config.yaml
loss: "softmax"
embed_dim: 384
encoder_activation: "relu"
encoder_qk_norm: true
encoder_parallel_block: false
encoder_conv_stem: true
text_encoder_bias: "all"
text_encoder_inner_norm: false
text_encoder_positions: "learned"
eps: 1e-10
lr_schedule: "cosine"
final_lr_fraction: 0
Rows from block 3 of the image encoder of a small contrastive image-text model, named by matrix and row number. Rows with one number belong to one neuron. Each number is 50 + 12 x the weight over its row's rms, rounded and kept within 0 to 99. All counts start at 0.
After each neuron's rows are labels from the 100 images, of 14976, where the neuron reaches its highest value: "strongest on" is what is common among them; "place" is the part of the image that holds the peak. Only what is clearly more common there than usual is listed. The data: regions of photos with short descriptions (Visual Genome). In brackets: how many of the 100.
# fc1: MLP up (encoder.blocks.3.mlp.fc1.weight, 1024x256), inputs 86-171
# fc2: MLP down (encoder.blocks.3.mlp.fc2.weight, 256x1024, transposed), outputs 86-171

fc1.49:56 46 66 44 39 56 41 61 53 45 56 56 52 50 47 56 27 56 45 64 50 70 48 64 55 32 41 63 50 38 53 48 56 50 67 38 41 56 44 47 38 47 70 44 42 41 48 47 47 50 36 34 48 57 57 41 50 45 49 51 34 62 78 53 50 33 59 70 46 59 34 72 48 69 64 48 49 36 60 40 49 47 50 38 55 41
fc2.49:57 57 39 42 54 41 62 54 36 51 42 44 71 32 73 47 64 46 68 79 60 28 65 43 61 62 50 36 51 66 67 69 32 49 63 77 52 35 32 47 44 60 40 56 50 64 58 50 49 37 52 51 46 42 66 57 38 33 57 45 48 70 40 57 29 58 42 40 60 52 52 47 40 19 55 31 38 63 44 43 39 43 62 60 54 62
strongest on: text has "man" (28)
place: bottom left (29)

fc1.146:48 60 63 45 50 50 46 49 42 46 61 48 40 62 54 42 19 52 48 35 73 73 49 49 46 27 40 47 32 27 26 57 59 50 33 48 65 51 73 44 61 45 42 39 52 21 39 52 38 51 47 60 55 52 32 35 69 54 50 53 41 42 52 45 60 43 59 62 38 45 57 53 47 42 57 66 65 46 68 66 46 52 53 45 43 37
fc2.146:44 50 69 52 52 48 53 51 50 50 64 47 31 53 35 64 46 60 31 29 55 50 30 62 54 33 33 52 38 37 47 31 66 47 30 48 68 65 70 58 67 39 47 64 66 28 44 36 23 60 62 58 54 64 50 51 71 67 47 61 48 28 56 55 61 59 63 62 46 59 35 62 39 22 39 52 43 43 62 50 56 69 55 30 62 47
strongest on: text has "red" (35)
place: centre (59)

fc1.509:51 52 41 32 57 58 37 53 51 48 44 46 40 26 55 47 32 42 47 43 43 65 34 49 45 38 51 34 46 32 45 41 48 37 39 48 29 65 58 63 53 40 52 49 56 31 52 45 59 55 61 53 43 51 44 00 62 53 46 50 49 33 66 47 66 46 55 40 45 42 52 61 48 54 54 49 55 50 76 42 38 52 47 51 37 45
fc2.509:52 26 41 39 67 52 41 52 33 50 67 44 58 04 27 65 52 45 35 50 61 46 50 33 27 64 35 45 57 48 52 36 52 48 44 67 35 40 36 73 63 60 52 45 51 45 53 54 48 46 49 36 54 32 59 44 53 47 35 37 63 28 59 52 60 44 48 37 43 77 40 57 43 62 61 25 49 49 56 55 63 44 37 38 52 60
strongest on: text has "sky" (43); text has "blue" (30)
place: centre (70)

fc1.91:53 56 45 54 45 35 50 38 43 43 64 55 49 63 48 63 43 57 44 67 58 73 56 48 36 28 44 40 33 69 44 56 46 46 22 31 56 51 63 39 47 59 61 42 55 42 52 39 41 34 33 46 46 66 19 52 47 54 84 53 61 59 56 31 43 27 63 47 49 65 46 62 35 41 60 51 34 70 54 51 50 52 54 58 52 56
fc2.91:55 48 24 40 42 71 33 67 39 28 45 41 28 44 37 45 35 66 62 28 38 69 29 38 50 43 59 56 59 50 56 52 44 35 44 48 40 64 46 60 23 37 45 52 32 77 71 41 51 60 47 44 38 29 53 28 73 55 33 31 50 39 65 37 45 54 52 55 45 49 44 57 48 52 41 50 50 63 59 62 33 53 57 54 50 42
strongest on: text has "red" (26)
place: bottom left (27)

fc1.109:34 54 34 41 63 62 59 40 36 40 52 43 56 84 50 73 19 51 48 58 55 68 38 53 34 55 45 71 35 27 52 45 47 48 40 42 55 62 52 30 34 60 51 34 48 59 47 43 69 37 34 35 38 19 36 40 45 50 64 54 42 24 44 46 45 53 51 53 59 32 41 63 29 49 49 49 44 40 73 58 23 53 25 41 45 24
fc2.109:50 56 37 51 57 59 64 65 45 47 50 38 63 47 72 29 51 25 64 59 32 44 44 43 67 53 69 31 51 62 66 50 33 50 72 52 39 49 30 61 57 56 42 23 49 40 72 64 58 47 69 53 55 34 47 35 26 52 41 27 68 65 43 31 41 37 47 49 47 27 73 42 40 61 50 30 47 55 55 52 55 38 66 63 34 55
strongest on: text has "red" (42); text has "sign" (30)
place: centre (74)

fc1.328:33 47 43 60 41 48 47 33 62 20 52 54 36 67 44 47 45 55 34 46 46 76 52 31 37 29 40 51 50 43 58 62 51 55 52 37 59 86 56 43 49 53 54 67 33 49 59 56 49 39 42 58 37 46 45 32 45 49 62 55 48 72 58 60 54 25 59 62 46 47 25 83 32 72 47 72 38 40 43 60 51 54 46 30 45 35
fc2.328:46 64 35 79 58 61 46 48 74 37 71 39 49 57 34 28 39 44 48 43 28 63 54 40 34 33 40 54 41 49 53 49 83 54 52 42 29 52 37 42 38 52 59 47 46 36 58 59 71 74 66 54 43 43 45 36 47 48 33 47 69 46 63 45 56 43 32 61 56 58 55 60 49 69 56 45 43 50 58 40 46 66 40 50 44 40
strongest on: text has "zebra" (46)
place: bottom centre (29)

fc1.396:53 64 48 64 69 47 33 39 54 42 47 46 49 43 51 65 19 77 44 61 45 87 64 46 37 40 30 66 45 45 48 54 44 54 56 35 54 76 56 41 32 50 48 35 42 40 54 60 41 55 49 45 40 44 52 13 54 55 55 52 58 46 67 48 47 50 37 66 64 64 37 77 39 56 57 57 41 33 64 62 42 62 38 50 49 43
fc2.396:55 58 56 41 61 27 65 54 60 62 53 45 69 61 70 57 66 50 68 72 64 29 57 57 48 56 44 54 46 65 64 62 37 48 55 63 57 32 42 54 44 60 39 54 56 52 47 45 57 39 55 52 48 55 61 74 34 45 49 53 54 63 36 61 31 65 47 46 55 53 53 30 51 26 58 32 48 56 30 30 37 46 57 64 61 64
strongest on: text has "man" (26)
place: bottom left (42)

fc1.398:26 46 48 70 43 50 50 50 47 45 42 65 66 68 37 41 19 71 53 46 58 61 59 63 40 47 46 41 53 41 52 52 40 53 36 32 72 58 44 29 54 53 46 55 46 68 60 51 28 47 42 46 45 50 59 60 68 60 78 48 64 61 36 43 36 50 35 61 58 52 48 59 47 31 44 56 41 51 56 46 56 44 32 42 54 53
fc2.398:56 12 32 56 62 38 46 57 53 33 44 71 46 62 43 58 45 62 52 41 66 61 53 29 37 52 22 46 52 55 70 58 35 54 52 58 48 58 52 51 34 54 44 61 41 29 50 51 50 46 56 36 31 38 45 42 50 39 13 51 43 56 63 59 68 58 32 50 72 60 12 59 47 54 43 50 67 60 68 48 45 46 60 47 51 52
strongest on: text has "red" (26)
place: bottom left (26)

fc1.641:43 60 60 59 54 65 46 60 56 50 67 45 37 50 55 42 24 62 50 37 61 69 47 61 47 22 47 53 42 33 20 43 68 37 34 50 59 62 49 48 52 42 49 38 49 46 52 50 36 46 54 35 57 56 24 44 51 50 46 61 56 59 55 39 61 57 60 71 49 46 65 47 53 41 41 52 62 51 63 63 58 64 49 36 48 45
fc2.641:50 47 66 54 57 50 38 51 42 45 59 48 33 56 37 69 42 66 38 34 57 57 34 63 53 28 24 46 39 41 45 40 66 40 34 58 69 59 67 61 60 39 41 56 55 27 36 32 27 49 49 46 45 64 53 46 72 59 52 57 44 29 63 51 60 64 58 65 46 64 27 65 38 25 48 56 45 50 59 53 50 65 59 33 62 43
strongest on: text has "red" (40)
place: centre (80)

fc1.139:55 49 65 56 60 64 27 48 42 58 56 53 68 67 67 50 31 49 53 45 20 72 47 68 55 40 49 22 35 60 43 62 38 47 51 56 42 46 50 47 33 59 49 50 46 35 43 49 42 49 36 40 39 66 36 31 37 45 62 51 64 53 52 43 44 38 36 71 59 46 50 54 42 69 60 60 43 41 54 94 53 58 40 48 44 27
fc2.139:69 53 58 45 39 45 34 31 38 52 35 54 49 44 55 58 35 76 55 61 50 65 47 64 68 28 56 33 56 49 52 59 38 62 41 66 44 51 45 60 38 33 61 51 38 65 34 46 37 53 34 36 39 65 57 48 63 45 46 58 42 56 66 60 45 58 50 68 53 67 39 55 53 11 61 41 50 43 62 39 34 48 74 42 42 27
strongest on: text has "man" (34)
place: bottom right (27)

fc1.737:43 63 49 61 58 37 31 40 58 48 45 37 42 44 35 42 40 63 52 52 50 56 46 50 46 43 38 41 49 34 42 46 68 48 51 66 51 51 27 45 57 30 45 63 36 67 44 47 47 55 32 26 48 56 39 56 71 51 79 63 48 69 66 60 63 41 47 62 39 54 36 64 49 47 62 43 46 46 54 46 55 63 60 30 41 42
fc2.737:72 64 37 41 56 58 38 56 17 55 33 44 70 43 64 54 49 46 75 76 44 39 66 42 52 63 52 35 48 72 57 68 42 47 49 84 44 34 26 60 47 54 44 36 34 60 55 46 66 30 31 38 56 37 46 47 52 45 46 31 61 66 63 48 23 54 51 32 47 51 55 59 33 25 63 22 40 55 58 68 50 44 57 49 52 65
strongest on: text has "black" (26)
place: bottom left (30)

fc1.56:39 46 38 58 49 45 47 44 73 33 51 55 38 70 39 76 40 63 26 27 42 73 41 32 45 48 65 44 53 48 57 47 36 58 50 27 52 76 61 49 48 40 75 49 36 33 53 47 68 59 43 61 49 47 61 37 66 41 60 72 23 32 46 48 69 43 47 72 66 44 40 71 36 73 44 66 48 38 54 47 41 53 59 45 34 36
fc2.56:34 49 54 61 58 76 50 55 46 43 70 34 50 43 43 41 31 42 43 39 39 60 50 52 31 35 44 54 39 41 26 38 89 45 43 44 32 49 49 55 52 57 53 40 59 40 51 50 61 58 70 61 52 55 30 35 46 63 35 50 70 29 54 37 53 44 61 60 41 52 54 51 42 67 46 42 37 49 71 66 51 69 36 45 44 38
strongest on: text has "zebra" (45)
place: centre (41); bottom centre (29)

fc1.624:28 47 49 53 60 48 51 38 62 55 48 60 48 50 52 60 24 48 41 48 47 35 59 45 28 41 47 63 29 47 28 59 27 57 52 55 63 64 57 40 28 56 48 50 53 43 48 59 40 47 72 66 53 66 45 56 27 56 61 59 43 53 51 52 35 39 42 53 38 39 33 58 36 45 53 55 32 38 60 45 45 51 28 69 59 68
fc2.624:71 56 37 74 44 53 30 64 58 53 55 64 56 66 30 29 65 43 55 52 49 33 40 24 50 63 38 58 39 72 50 43 69 41 40 53 51 44 46 59 45 46 39 39 41 34 64 45 43 66 38 54 68 23 43 47 47 60 47 23 55 29 73 37 61 50 56 34 42 60 56 43 50 34 52 63 46 66 44 44 53 62 45 71 54 57
strongest on: text has "red" (25)
place: bottom centre (40)

fc1.728:50 36 45 56 59 60 52 48 48 50 57 41 41 55 44 59 37 56 51 30 57 50 40 58 35 50 26 42 59 47 58 33 66 42 62 37 44 68 41 24 25 54 52 51 35 49 66 29 39 39 47 41 43 61 32 31 29 31 46 40 46 55 56 48 59 44 47 61 52 53 52 78 38 37 58 54 36 55 72 55 52 26 42 31 46 38
fc2.728:58 47 55 57 54 61 65 49 62 64 53 64 70 52 50 55 45 47 57 68 58 50 57 60 40 82 45 49 63 33 47 64 39 40 57 65 67 42 53 48 52 51 41 34 41 61 36 50 35 48 54 37 45 52 36 37 39 54 43 45 41 66 37 41 55 31 53 22 40 53 57 61 63 23 60 57 66 49 63 35 55 56 68 48 32 41
strongest on: text has "green" (26)
place: centre (44)

fc1.35:58 33 34 26 56 83 45 57 33 28 48 45 34 65 61 36 43 52 61 58 49 54 69 55 29 49 50 41 40 58 59 42 49 33 43 54 52 64 41 48 50 69 62 55 25 18 60 45 49 54 46 43 46 35 79 40 53 38 72 56 50 48 55 48 31 45 49 36 38 47 44 75 42 53 65 53 32 64 50 58 54 39 47 22 63 48
fc2.35:49 61 53 28 56 54 51 61 42 29 45 47 17 47 38 39 50 64 44 26 52 53 23 28 59 30 65 58 53 43 55 22 59 54 50 40 43 54 43 84 47 27 53 48 53 43 66 53 65 56 50 62 56 48 41 41 78 52 46 50 57 19 53 55 49 54 53 62 50 41 47 57 55 60 33 44 54 53 65 56 53 58 62 38 52 51
strongest on: text has "green" (31)
place: centre (35)

fc1.440:48 50 64 55 65 61 38 37 38 52 51 51 49 78 61 62 28 60 61 49 28 82 52 67 37 38 43 34 34 41 47 55 27 60 55 65 58 51 50 52 44 48 52 56 29 24 33 43 52 49 46 48 43 67 39 34 36 41 60 63 64 56 68 45 48 37 37 63 59 32 55 60 49 71 60 49 51 49 54 71 55 56 39 42 31 34
fc2.440:70 52 56 50 42 47 30 28 37 50 34 55 53 46 50 55 36 70 56 66 56 66 56 61 60 33 51 31 58 52 50 68 39 62 48 71 42 50 38 48 39 39 62 51 35 62 29 49 34 42 27 26 36 63 60 46 59 39 50 56 41 67 70 62 47 55 44 65 56 71 36 59 53 19 67 43 46 45 56 38 37 43 61 42 43 28
strongest on: text has "man" (25)
place: bottom right (28)

fc1.606:47 26 64 62 69 58 38 48 41 51 40 49 34 74 65 52 24 60 43 61 54 35 55 52 30 51 59 47 50 53 50 65 45 35 30 45 47 45 34 27 62 54 62 66 52 53 58 55 40 44 34 41 58 55 51 49 57 41 79 69 55 60 42 75 13 36 43 46 49 61 29 65 45 47 39 48 37 41 49 68 55 35 52 39 59 53
fc2.606:53 52 56 57 28 38 44 59 40 58 52 63 36 42 25 35 53 49 34 31 50 48 27 47 73 61 57 47 44 44 42 36 63 46 38 40 42 35 41 60 62 15 45 54 55 49 51 32 69 70 50 35 68 48 53 53 69 62 22 52 35 36 57 56 76 44 62 51 39 71 43 49 70 44 54 65 69 47 60 25 60 70 68 47 59 51
strongest on: text has "black" (28)
place: bottom left (26)

fc1.9:10 60 39 40 45 47 67 58 46 42 53 47 52 54 47 67 27 59 36 46 37 66 53 52 49 41 58 68 51 36 59 47 45 53 49 22 45 62 67 59 35 64 53 63 54 38 69 31 66 41 69 50 36 60 41 31 39 40 58 64 49 50 38 44 57 51 51 74 54 43 60 56 29 87 38 50 45 49 58 67 43 59 56 44 38 42
fc2.9:37 54 38 35 62 70 47 67 49 32 54 44 46 53 54 70 27 46 54 46 45 66 47 37 39 38 59 42 46 46 53 49 39 32 38 46 51 62 47 55 34 55 35 27 44 54 62 45 72 45 48 47 44 41 37 29 58 53 62 38 53 49 57 26 44 52 61 58 44 39 54 65 27 76 41 42 16 63 71 69 43 59 41 42 46 43
strongest on: text has "sign" (31); text has "red" (29)
place: centre (74)

fc1.231:57 65 69 55 42 51 28 45 51 48 53 53 52 46 33 49 40 60 45 49 33 76 53 60 53 41 36 47 61 29 31 66 63 59 48 60 52 65 47 43 55 34 64 58 41 46 44 52 49 53 42 26 32 51 51 27 72 53 47 61 42 49 54 48 50 49 56 65 41 72 39 69 57 55 62 49 55 37 45 55 57 39 50 30 41 46
fc2.231:66 63 31 40 55 48 52 60 37 49 45 43 70 42 64 55 61 48 76 77 50 31 67 39 41 69 49 44 48 70 70 64 35 43 51 72 50 34 29 49 42 57 39 38 39 69 60 48 57 32 40 45 55 32 55 58 43 43 56 29 53 67 49 47 22 56 48 27 49 52 57 53 42 30 57 27 37 61 53 50 40 41 57 58 52 70
strongest on: text has "man" (27)
place: bottom left (28)

fc1.315:35 34 35 50 59 59 42 43 58 62 36 48 56 48 53 58 41 53 61 37 52 45 69 24 33 33 39 55 57 31 47 49 50 41 32 54 58 64 35 29 49 68 62 68 65 32 43 43 39 41 52 52 37 37 46 25 73 51 59 69 49 55 53 56 56 42 47 51 42 49 43 71 32 31 53 50 43 43 66 59 52 42 49 26 55 62
fc2.315:75 49 64 31 51 54 48 48 38 64 29 55 57 59 49 45 47 52 62 53 55 56 52 68 60 56 40 38 51 39 43 56 48 49 46 73 38 37 41 62 53 53 51 32 44 54 41 23 50 31 33 33 48 54 32 37 57 57 18 42 52 63 50 47 45 46 60 40 36 40 55 52 66 43 65 40 68 53 61 48 42 46 76 44 44 44
strongest on: text has "green" (30)
place: centre (50)

fc1.725:11 48 44 47 40 74 66 68 54 44 61 40 69 62 67 62 31 50 46 74 62 60 58 60 48 45 56 48 34 38 44 42 62 37 45 25 58 60 60 46 41 71 46 54 66 34 55 52 63 36 59 60 49 58 40 25 24 54 53 53 38 52 48 30 39 57 64 49 48 38 50 47 27 66 46 56 43 53 58 59 35 54 50 41 42 35
fc2.725:40 59 39 30 55 70 56 62 41 40 48 39 48 47 52 57 27 35 48 44 42 59 44 38 53 47 65 38 46 43 41 52 38 42 43 45 41 63 53 67 49 56 45 32 54 46 70 48 78 45 58 59 53 38 35 29 53 55 57 39 52 46 44 31 49 37 63 49 46 32 64 66 25 71 37 40 34 53 73 73 57 49 56 44 36 45
strongest on: text has "sign" (48); text has "red" (45); text has "stop" (28)
place: bottom centre (30)