Rows from block 8 of the image encoder, named by matrix and row number. Rows with one number belong to one attention dimension. Each number is 500 + 50 x the weight over its row's rms, rounded and kept within 0 to 999. All counts start at 0. Numbers have three digits each. After the name is the row's rms in percent of the matrix's.
# q: attention query (encoder.blocks.8.attn.q.weight, 240x256), inputs 208-255
# k: attention key (encoder.blocks.8.attn.k.weight, 240x256), inputs 208-255
q.103 099:562635472449455414490546515484540503500517440493496549479459432464532561502466490457600516545468599479572536422510473499461487502485596527474520
q.104 091:493548593450439529457463542531495461568430512467490574508483444519519439508622521499560508558507520487549438458444415465518524480488576497443549
q.105 103:521536439437450453452554495530533441479477505491491553469459428465481597488451501471591536552449581505518517443450486484476508530500589549512530
q.106 086:421460472523577535510469516501438474562448514435459463499567525491520459455569478546493541485513450554499480567493493499496539424479380438515473
q.107 094:545474501541552525530485457463477492473555577537543413500498587508543585425397450523441468453533459553434505570588555489518454471442425534574470
q.108 100:536511618518488496506478526481563546422566448522608453457533519486570522427526473592466456543475490451445454461485536526508404490534555461496525
q.109 086:530505450492483489504477482515495501417478567484486492505482431521411480540426512434547522520475551491558532501511477418458527495536541513543465
q.110 116:511614492460464456454597489529515444509476412495463584492445474475469471603508410483558536526486536480535506423444540437436534562536531541484512
q.111 097:476434556553508569547441466477515533533557470554542449483513556518544533457486436514434443443492422481442514543554519547488453433455417516532474
q.112 082:404426560537511495462489523576435469584478464485461521501493502500504409533515444448486492449520455515461460503465526540598483455461475488459512
q.113 082:451448515552494480528429498464509493522546506521407362470470498580515467444506444527465410452525484534529542574579509445494474497548390514572446
q.114 077:515558530451452507467470450514618516521472477503512543492455495446545529430518516507543584481434486487469447425474468516426520511487656407482575
q.115 119:497431529524589583512421515491449565475477565539556422512554575520533496404426570544441475439463407480462513568587472504576497511445512461525495
q.116 115:465398535510586594458419481487475503516485552500510418514553559555483503423476553506413542468498429505478505553572466560557470450487449478498493
q.117 092:543575478428459513422487513506545500480449523462420551503435404440501555534488511496593503508440548484511534457439454463451469578525568485511468
q.118 064:566529477555492467532520534469431453453575353534432392435439505529547535414453407598412491443438457412536537445568458444482483438507566511503521
q.119 111:463523457440492422538597496490543455540485467475399517521486467496446513584487430463570472534510523520552582506464522461480556519474434558502462
q.120 077:507452442469534502532431560566538519546512415527495497541430536543552561423493387546480448447509495573467553561587530502451473461542463556552436
q.121 117:543440573523540534494377519482514575458521532536543406523505507528581497443453570539437496478508508495455504484549458492533502458518527481517569
q.122 086:522480599493466589441441539501448570451457524501542549531552549507507440494503590575408490468539517467467454443543437538522524560483601438435634
q.123 098:562505505447441464522467498461524528509580445537558411470442492460505568475404421563519486476493523526543525431571451509457446478561513482555495
q.124 085:503515496457529548493525484529472434447367612432426559503508481442448463548532623473566459571509530602495446527400523469528568505478516521405524
q.125 094:580517454483432435570467497477555512469580482529482443486423543493518534511400469551522517497436503520567524506481496452442473558529498526621481
q.126 115:495461574549507532524399513476472564489489564504532442483510509505497470398468597558451486464449433500483537562560439531511488452465507488493572
q.127 105:512457575523481532481444543481482604414464529489539459523568578489549534415447564591403558445525521433449513540565446517501480496508549448523608
q.128 108:541476552545466504529459559463471528460506460511556456504506510560573509444480539549467539483446470459497486450549494499492434476475569502503573
q.129 096:553553438417468459425545475482490471529404541429475543509525501483447497637465523484633517569529568478553483446439455516454519515462553541439511
q.130 070:542508521571524537546446506511523492509391641463567507505466537490499485513494526478435529493560472534416370529534500495544476425424545464507516
q.131 111:529485532507507507549437512467520532537574485499549383486456530531533544400453491577428517454512503497479501555522513528480440432500474502500479
q.132 133:525470554532490552509434478452476564482497536525564487502550538510560497407526532537434523465459448566466445535534515553506408422505476437554523
q.133 124:549552454422423408464603529502560446507477448489464479515445422467471568535450484473560473532517552464573505447456486486403543548554538508462452
q.134 095:565494493494532544590440523470472538433562435528534411530502509442530491486482454505430491420514450501465453544588526516484488428519481496524467
q.135 133:434574455431487401510588502518499416551456463449425570484481432510449512576547445422542499547518576518537492420416530450464555550489484504504469
q.136 086:578488471499502448574511493475549534465567487553544378477486471511528550435427453579449515446493537480539569455512457493483519538528542504605480
q.137 093:437453514564552563527459550483451538478467599492538443518510586567500494408538566551431533490553451528503513556585455526550481489486440470541505
q.138 110:482561461473480477458576479480506493528382537434446553487533474488427514580506539434615469545519512437533450425401518460482576528515572498433519
q.139 092:566557523461402442506485497491604529483531467454556505495406482503531509496382511552552479462476537506483571466519537532441477497570567523539543
q.140 132:562472509536507554533462524483509568460568486544551456523457539505578542426415539577434501470501486482472519523589497546486449446497515493538496
q.141 073:487487459527525520466506459498467462529588442559381472474443476538476482510473453484462447508488478558499560551480527472497540561452343509586404
q.142 126:518612475428444419427537529482550450520442436453427559468438389466476550574549466454591483579457540483550476445424517460437543529496531524455490
q.143 117:498429585512533572521399505479523510451504545473596418537497515522525494412436556576419460483488442459515564517563484560510474485499532486537561
q.144 103:450500507477536466571494471437542436547509459452477571518507506517477421507541439563528411560597506486501460456467457491507565546467540476390540
q.145 104:502548492506489467532556540466583445605467477456413586498477471456425468556511407479537380578583514523506502496436507507505548600503548517415588
q.146 091:564519508535505536459516523551532515391499522570621375515482525456596535543517552473467522485429443539434470458535545518439451401514529478578427
q.147 100:531550449498474481523536552515540491450522488508535618458484474510483527524494403488571534570478535521489449462395501474498570519519482501532589
q.148 126:506467480533546493457410435494440541482469560515470446491528521500576474370493594511406546448496459489486502546549530500497445448469565508454443
q.149 093:446433479481588539493470455416508556607486507501451470525499555545535427446463506443431440426541492513493494549539542477501493533485580492419495
q.150 080:482541414566478539465539438453523651473495513523480531494448547485525471561463485514456496533517601518518445510556572499406467565470546520463424
q.151 073:526581464524478398533531480495552473449489563533488430462461565495555501427432571463469451472451560487482508456532539496481480541431490575568481
q.152 096:447443499472516552452424447511420495485527489506459421558498520454531512377484606536430535471462450531516532530568459483514459509505430547472422
q.153 096:443512526433460484577495494482530491547525428462484568490529485480477485479565367475534478543525524467500528430468421497489581542508511529444592
q.154 073:539590394609487492506590521540602552459434534515493507454488463570543518596516395436517505538494507575493471432478558469505510559488563447450511
q.155 114:525513503468487482564543552460536469528529473443522557501549501480405510518508447479562447522501476436465507469430419501507565521549454484468510
q.156 116:521539507465483475582568509462535459557532446450478583500460415490390499511586415475594508505488524453504526469423452473512588514515463497512596
q.157 075:477535495519439507493519506520499537448548518538534508466493482530500540588525552446520520447457514506503483479526521470498506445500488455532439
q.158 074:506505534515473532459492483537461528431511486526535474566561455437537447480471582489473509505341491439556497470513515568523506424535388494620466
q.159 120:503586472522483492540635527438557435571484501508457548446454466477480489598524441423570478565546550529505478430434513470505546535436535468535528
q.160 077:440418495471492484470455424564404471479521511414437521582563443381490486460516506478551547497428414439533493540490431548494530508583411567549566
q.161 125:468413549515517496445397467478454520534486539438481474545573543506551406371472552579376501446519473481533549585578470494562460465491506542434433
q.162 106:493556432470539490567613513443538456534454487452464589457452522515503461591474449415535455532551588570484496441427552438496580550431590515439559
k.103 111:596450454490525536398481381513435489430446577500522440601559467488512488395472592476530563492495521468526513565529512432526446508528535608438436
k.104 104:464534441485505556444551352565462512504502510533420453493583526529560405566578523482500606595424527523520445552487586457517471498503517590539429
k.105 101:617430488477449524432435394484406474447467494496488447534537481457540503432494484564490490451486511472512528595563484438487391489499588593440470
k.106 091:452476546597469439620525588493538488563531420496494600413473510556441538539490450470477402502522517514441448413475573589516476595486453385572598
k.107 102:512544559478517491491518637501605535526516499506551595463435462538427523516450479504505474448532477489459543451489413594476600480479513416537548
k.108 097:480486437418526553431525444539462484485458568449466501545577483461393467519577588518531575506495522472575543568528442461534531503504559579517392
k.109 092:591435488480457456464491404458434473492527519460564371520499450429460487478479503540460539423471537518545506615549423425470454467532540541401426
k.110 096:559474515517512481426398401462490524391515604507569447523555532518593451486477534455466491454464458546491508547518484459504425490482554516452526
k.111 093:463534514502459550485554589524530515506487511476482560401452449579395455549502511463555517465507474468463484433493492540488585514481496386575554
k.112 083:469549522571553454569561545543550490491474460579463539425423508510584522529514433507530494497557480575456441439517522555454525510472445405544530
k.113 110:467522546494491504497477608485594548563472512496530552449416459529450572515491507527491409528531491491426492371508485579456575515485495358535586
k.114 128:483477454476505532455520378514405480449422530466461490597558497478500441491561536462495587586428506522556499581491508431506479498534555594425402
k.115 099:396535489482469545571588567488543457569487385520455538418410495491431518538566432524529472507495552486500531447437493523473541501529449471540425
k.116 106:395571511492494492616561569472494468596529418544472542380482509489458578534474408473524450471512484465501518430501512520493590522482428445538545
k.117 106:513462467517554484475443436532468489479511516461473439566517481510529500455491493481460547526490554552589517585536518450508470465475530619483460
k.118 067:516534514453483530465482501430519511514452596456562557506498430458449532437536543444466509520495463419482526501532489519512563524541582459521420
k.119 105:554551601494483472512431556446557555536582494512534491467448531504572537442409464532426442475529483473488441483522492547555522454510489418463590
k.120 093:470607490537493477492521590564599475569438524457539603499451468489476541574550533492540476471548486468495513394505481570475610526465546425523614
k.121 115:480485451457520523478572471548452519503386509497425483545475514452381509537578518487588537544440531480533506531523488476531559536527508571450412
k.122 105:482493429485524543500564475522426425465405480544469481525532509441487439511553465470549505521455561521524536571453491466508463551498451592520368
k.123 082:524497468435507469369510483494451581478467583425531523552517422448390519437539576461525593473468516489541565511536447434476534444510584559504508
k.124 082:556420531542486468547413419446449441443592451516495414544552501465561480461462434516468433471430493502523530536598512477497401574454518590466457
k.125 085:570517517488500504465475463469467502466462546439520499656499473505394520440523532555550532466471482460508522576530436408527475479545546533472504
k.126 112:438538416429498550514581435513496445533449423522401517518530504507428513578570467525567541465492527516514505500495455464492530555541457556552399
k.127 123:448486461491554513481587444544474434506420445483420521532511502477421464570526442474514554511485527497550546524472503444515562531558508567484386
k.128 103:437501430447545575428536434557434486505389591470442493549515498484353460510550560451570594513470536485501496510511488484537564553546503570563416
k.129 095:570424442540493499446441366487440506402498524526577447585490534490605508424498491463425541504495486518517482582555465448491439471478565572482482
k.130 061:456483457529518489654514547484519492538515414545440408394530485534524542514508426552529522518490525546474556505574500539539549527436444532563450
k.131 077:536511552442470540449585541479468529554448515469515485523482429545400555427554517469545490462487426456523575414517404523465566462483485503488483
k.132 095:454480497494520548524577536576534473529434503567430499448504472493407518525560540498546530475466556575483528443491502449491608535509511464564463
k.133 111:568486475478499497405430385435391544427509557462544400599532470454513491467452552448469523554508492462553529550516477458486412458517537600460471
k.134 075:455551516401499553456540544603482490565419520447448496516474491504397483523538543464542526480510528460496594418494417532508493490508532457456495
k.135 107:563436483523510431453388474407461590461543532524518442491531544519555509405468520546394527470503458472468497541505486536500471521471504505485499
k.136 072:599535546439436521445412504463463485548414512398533501517506487467422503415465582456520535499493517392560511543545433457455472437585599531475452
k.137 087:437569499469487504587628541491588474540506444545467557459480489507542555559458358548561437466569534486503469391430521548479572532504461545560524
k.138 103:545436488535525498566495476505466486419531510499504430555525507540618522464469476493375561493451498526538513576537507474523406480483505583463477
k.139 091:570498476436522543379508427487444513449471592492503474620527524483520503485556625503502541558432546465542579580453438409484430487546592563456428
k.140 100:426542548423494499470549558531497435497423514465477519496526463491320484489566581486562516454530518493574618471509472510477565485495480473527496
k.141 123:550518593480456461529496596446585545544499488508569562452470502527484553450452486565519419429563480481444516439526468570500572469508500362485637
k.142 106:520457451587509571434461406531477530419490530459471481522550521508526428492502580504429548536444509517525464539550463436499405491461579569475473
k.143 113:462543449425515555488549478561432433501455501483444498546465479479429511549563475493625503502486525478571530528504422463476565537514518574489429
k.144 097:451437597520553481537429480487471521539471500483424435545505554482512488424440524569452380459620467455548533582573471468499490468483396473462445
k.145 100:470446520509564483479427516465455474555493465491483432560493559482501440438497507509390449472555465547524511614603515520515487490470455481427433
k.146 079:559538543584469520471556524483550470429528502532564493516538468470548504540480468446528570532423512527498453466415543509529537546528660465533529
k.147 106:436439494463583507487410478482474442549445551501445480509542616509524484428491512485393502501449437508472479560568518483553508562493499538438407
k.148 111:555541500514388483528530540442551539471537577544594538455441461505482584505466509479600461552528546490460467381445496499432540500549569431573594
k.149 090:520543583428452493498471512452591539562511525499514524466443475521478558448513544535534382476545420475507522382508468570483467422493525409583584
k.150 090:572492429482434477469524531482511473555568436486574534482463485490485521535493511450536456569563578537520483415442554440434489524512504505541487
k.151 087:617558445529502452541524533449539488485548386536584528521493506540566487541513448500447470499525533551531498452481539552500489477504574482526446
k.152 113:548561538457475514541599529518530468496496459516520549476456436479425545597503456491630438519522525494535542405460488483419545509473544538529492
k.153 097:436471509438536489527433429468463515568477512542389463516484496488488466467496538525444478468517493479520531561545474472526503442520446511449446
k.154 087:531483490549444532521403491431502494474519527513450483481539521493607516486456442558396533550490471562355446548506492533526500494489449529467509
k.155 115:400474494508555520487448508525455482524440473466413427525546500505488482440471523513458493451542462444509583567549455540498516514466485529464394
k.156 125:417423486493548510500433472556477484503445495477430448530551519512459458461498545518439580507520495497508543598553470510538463541493454513452422
k.157 074:591525494489458548417480554488538462362464486533591530379493571507520511540556433450461494501507535599504529498513548571506450530505548477530450
k.158 089:468579441526519533534572502502504435488496480536524459494517510479429469562565492446550549486470555592528515518462478469489536524519636515496475
k.159 119:509376508519563474458422486463477437579480492499506388509555537490566437475489513502362510436541495512509510607558549519509486519527443534470408
k.160 111:502488431471556537515595459538477467488459430480462565524473525496431475524511476455519557535453518502578493525506461502484565544485528569495384
k.161 114:532592517437436469554567559537533516448515492506522580495466460498443575517498495536629477494515548460470518390489472494485576455501517451550595
k.162 114:492435478520534420464404478465486492489562470502519435501493539449558447473430483534434449517551459524489490533567511505513489462464385505481496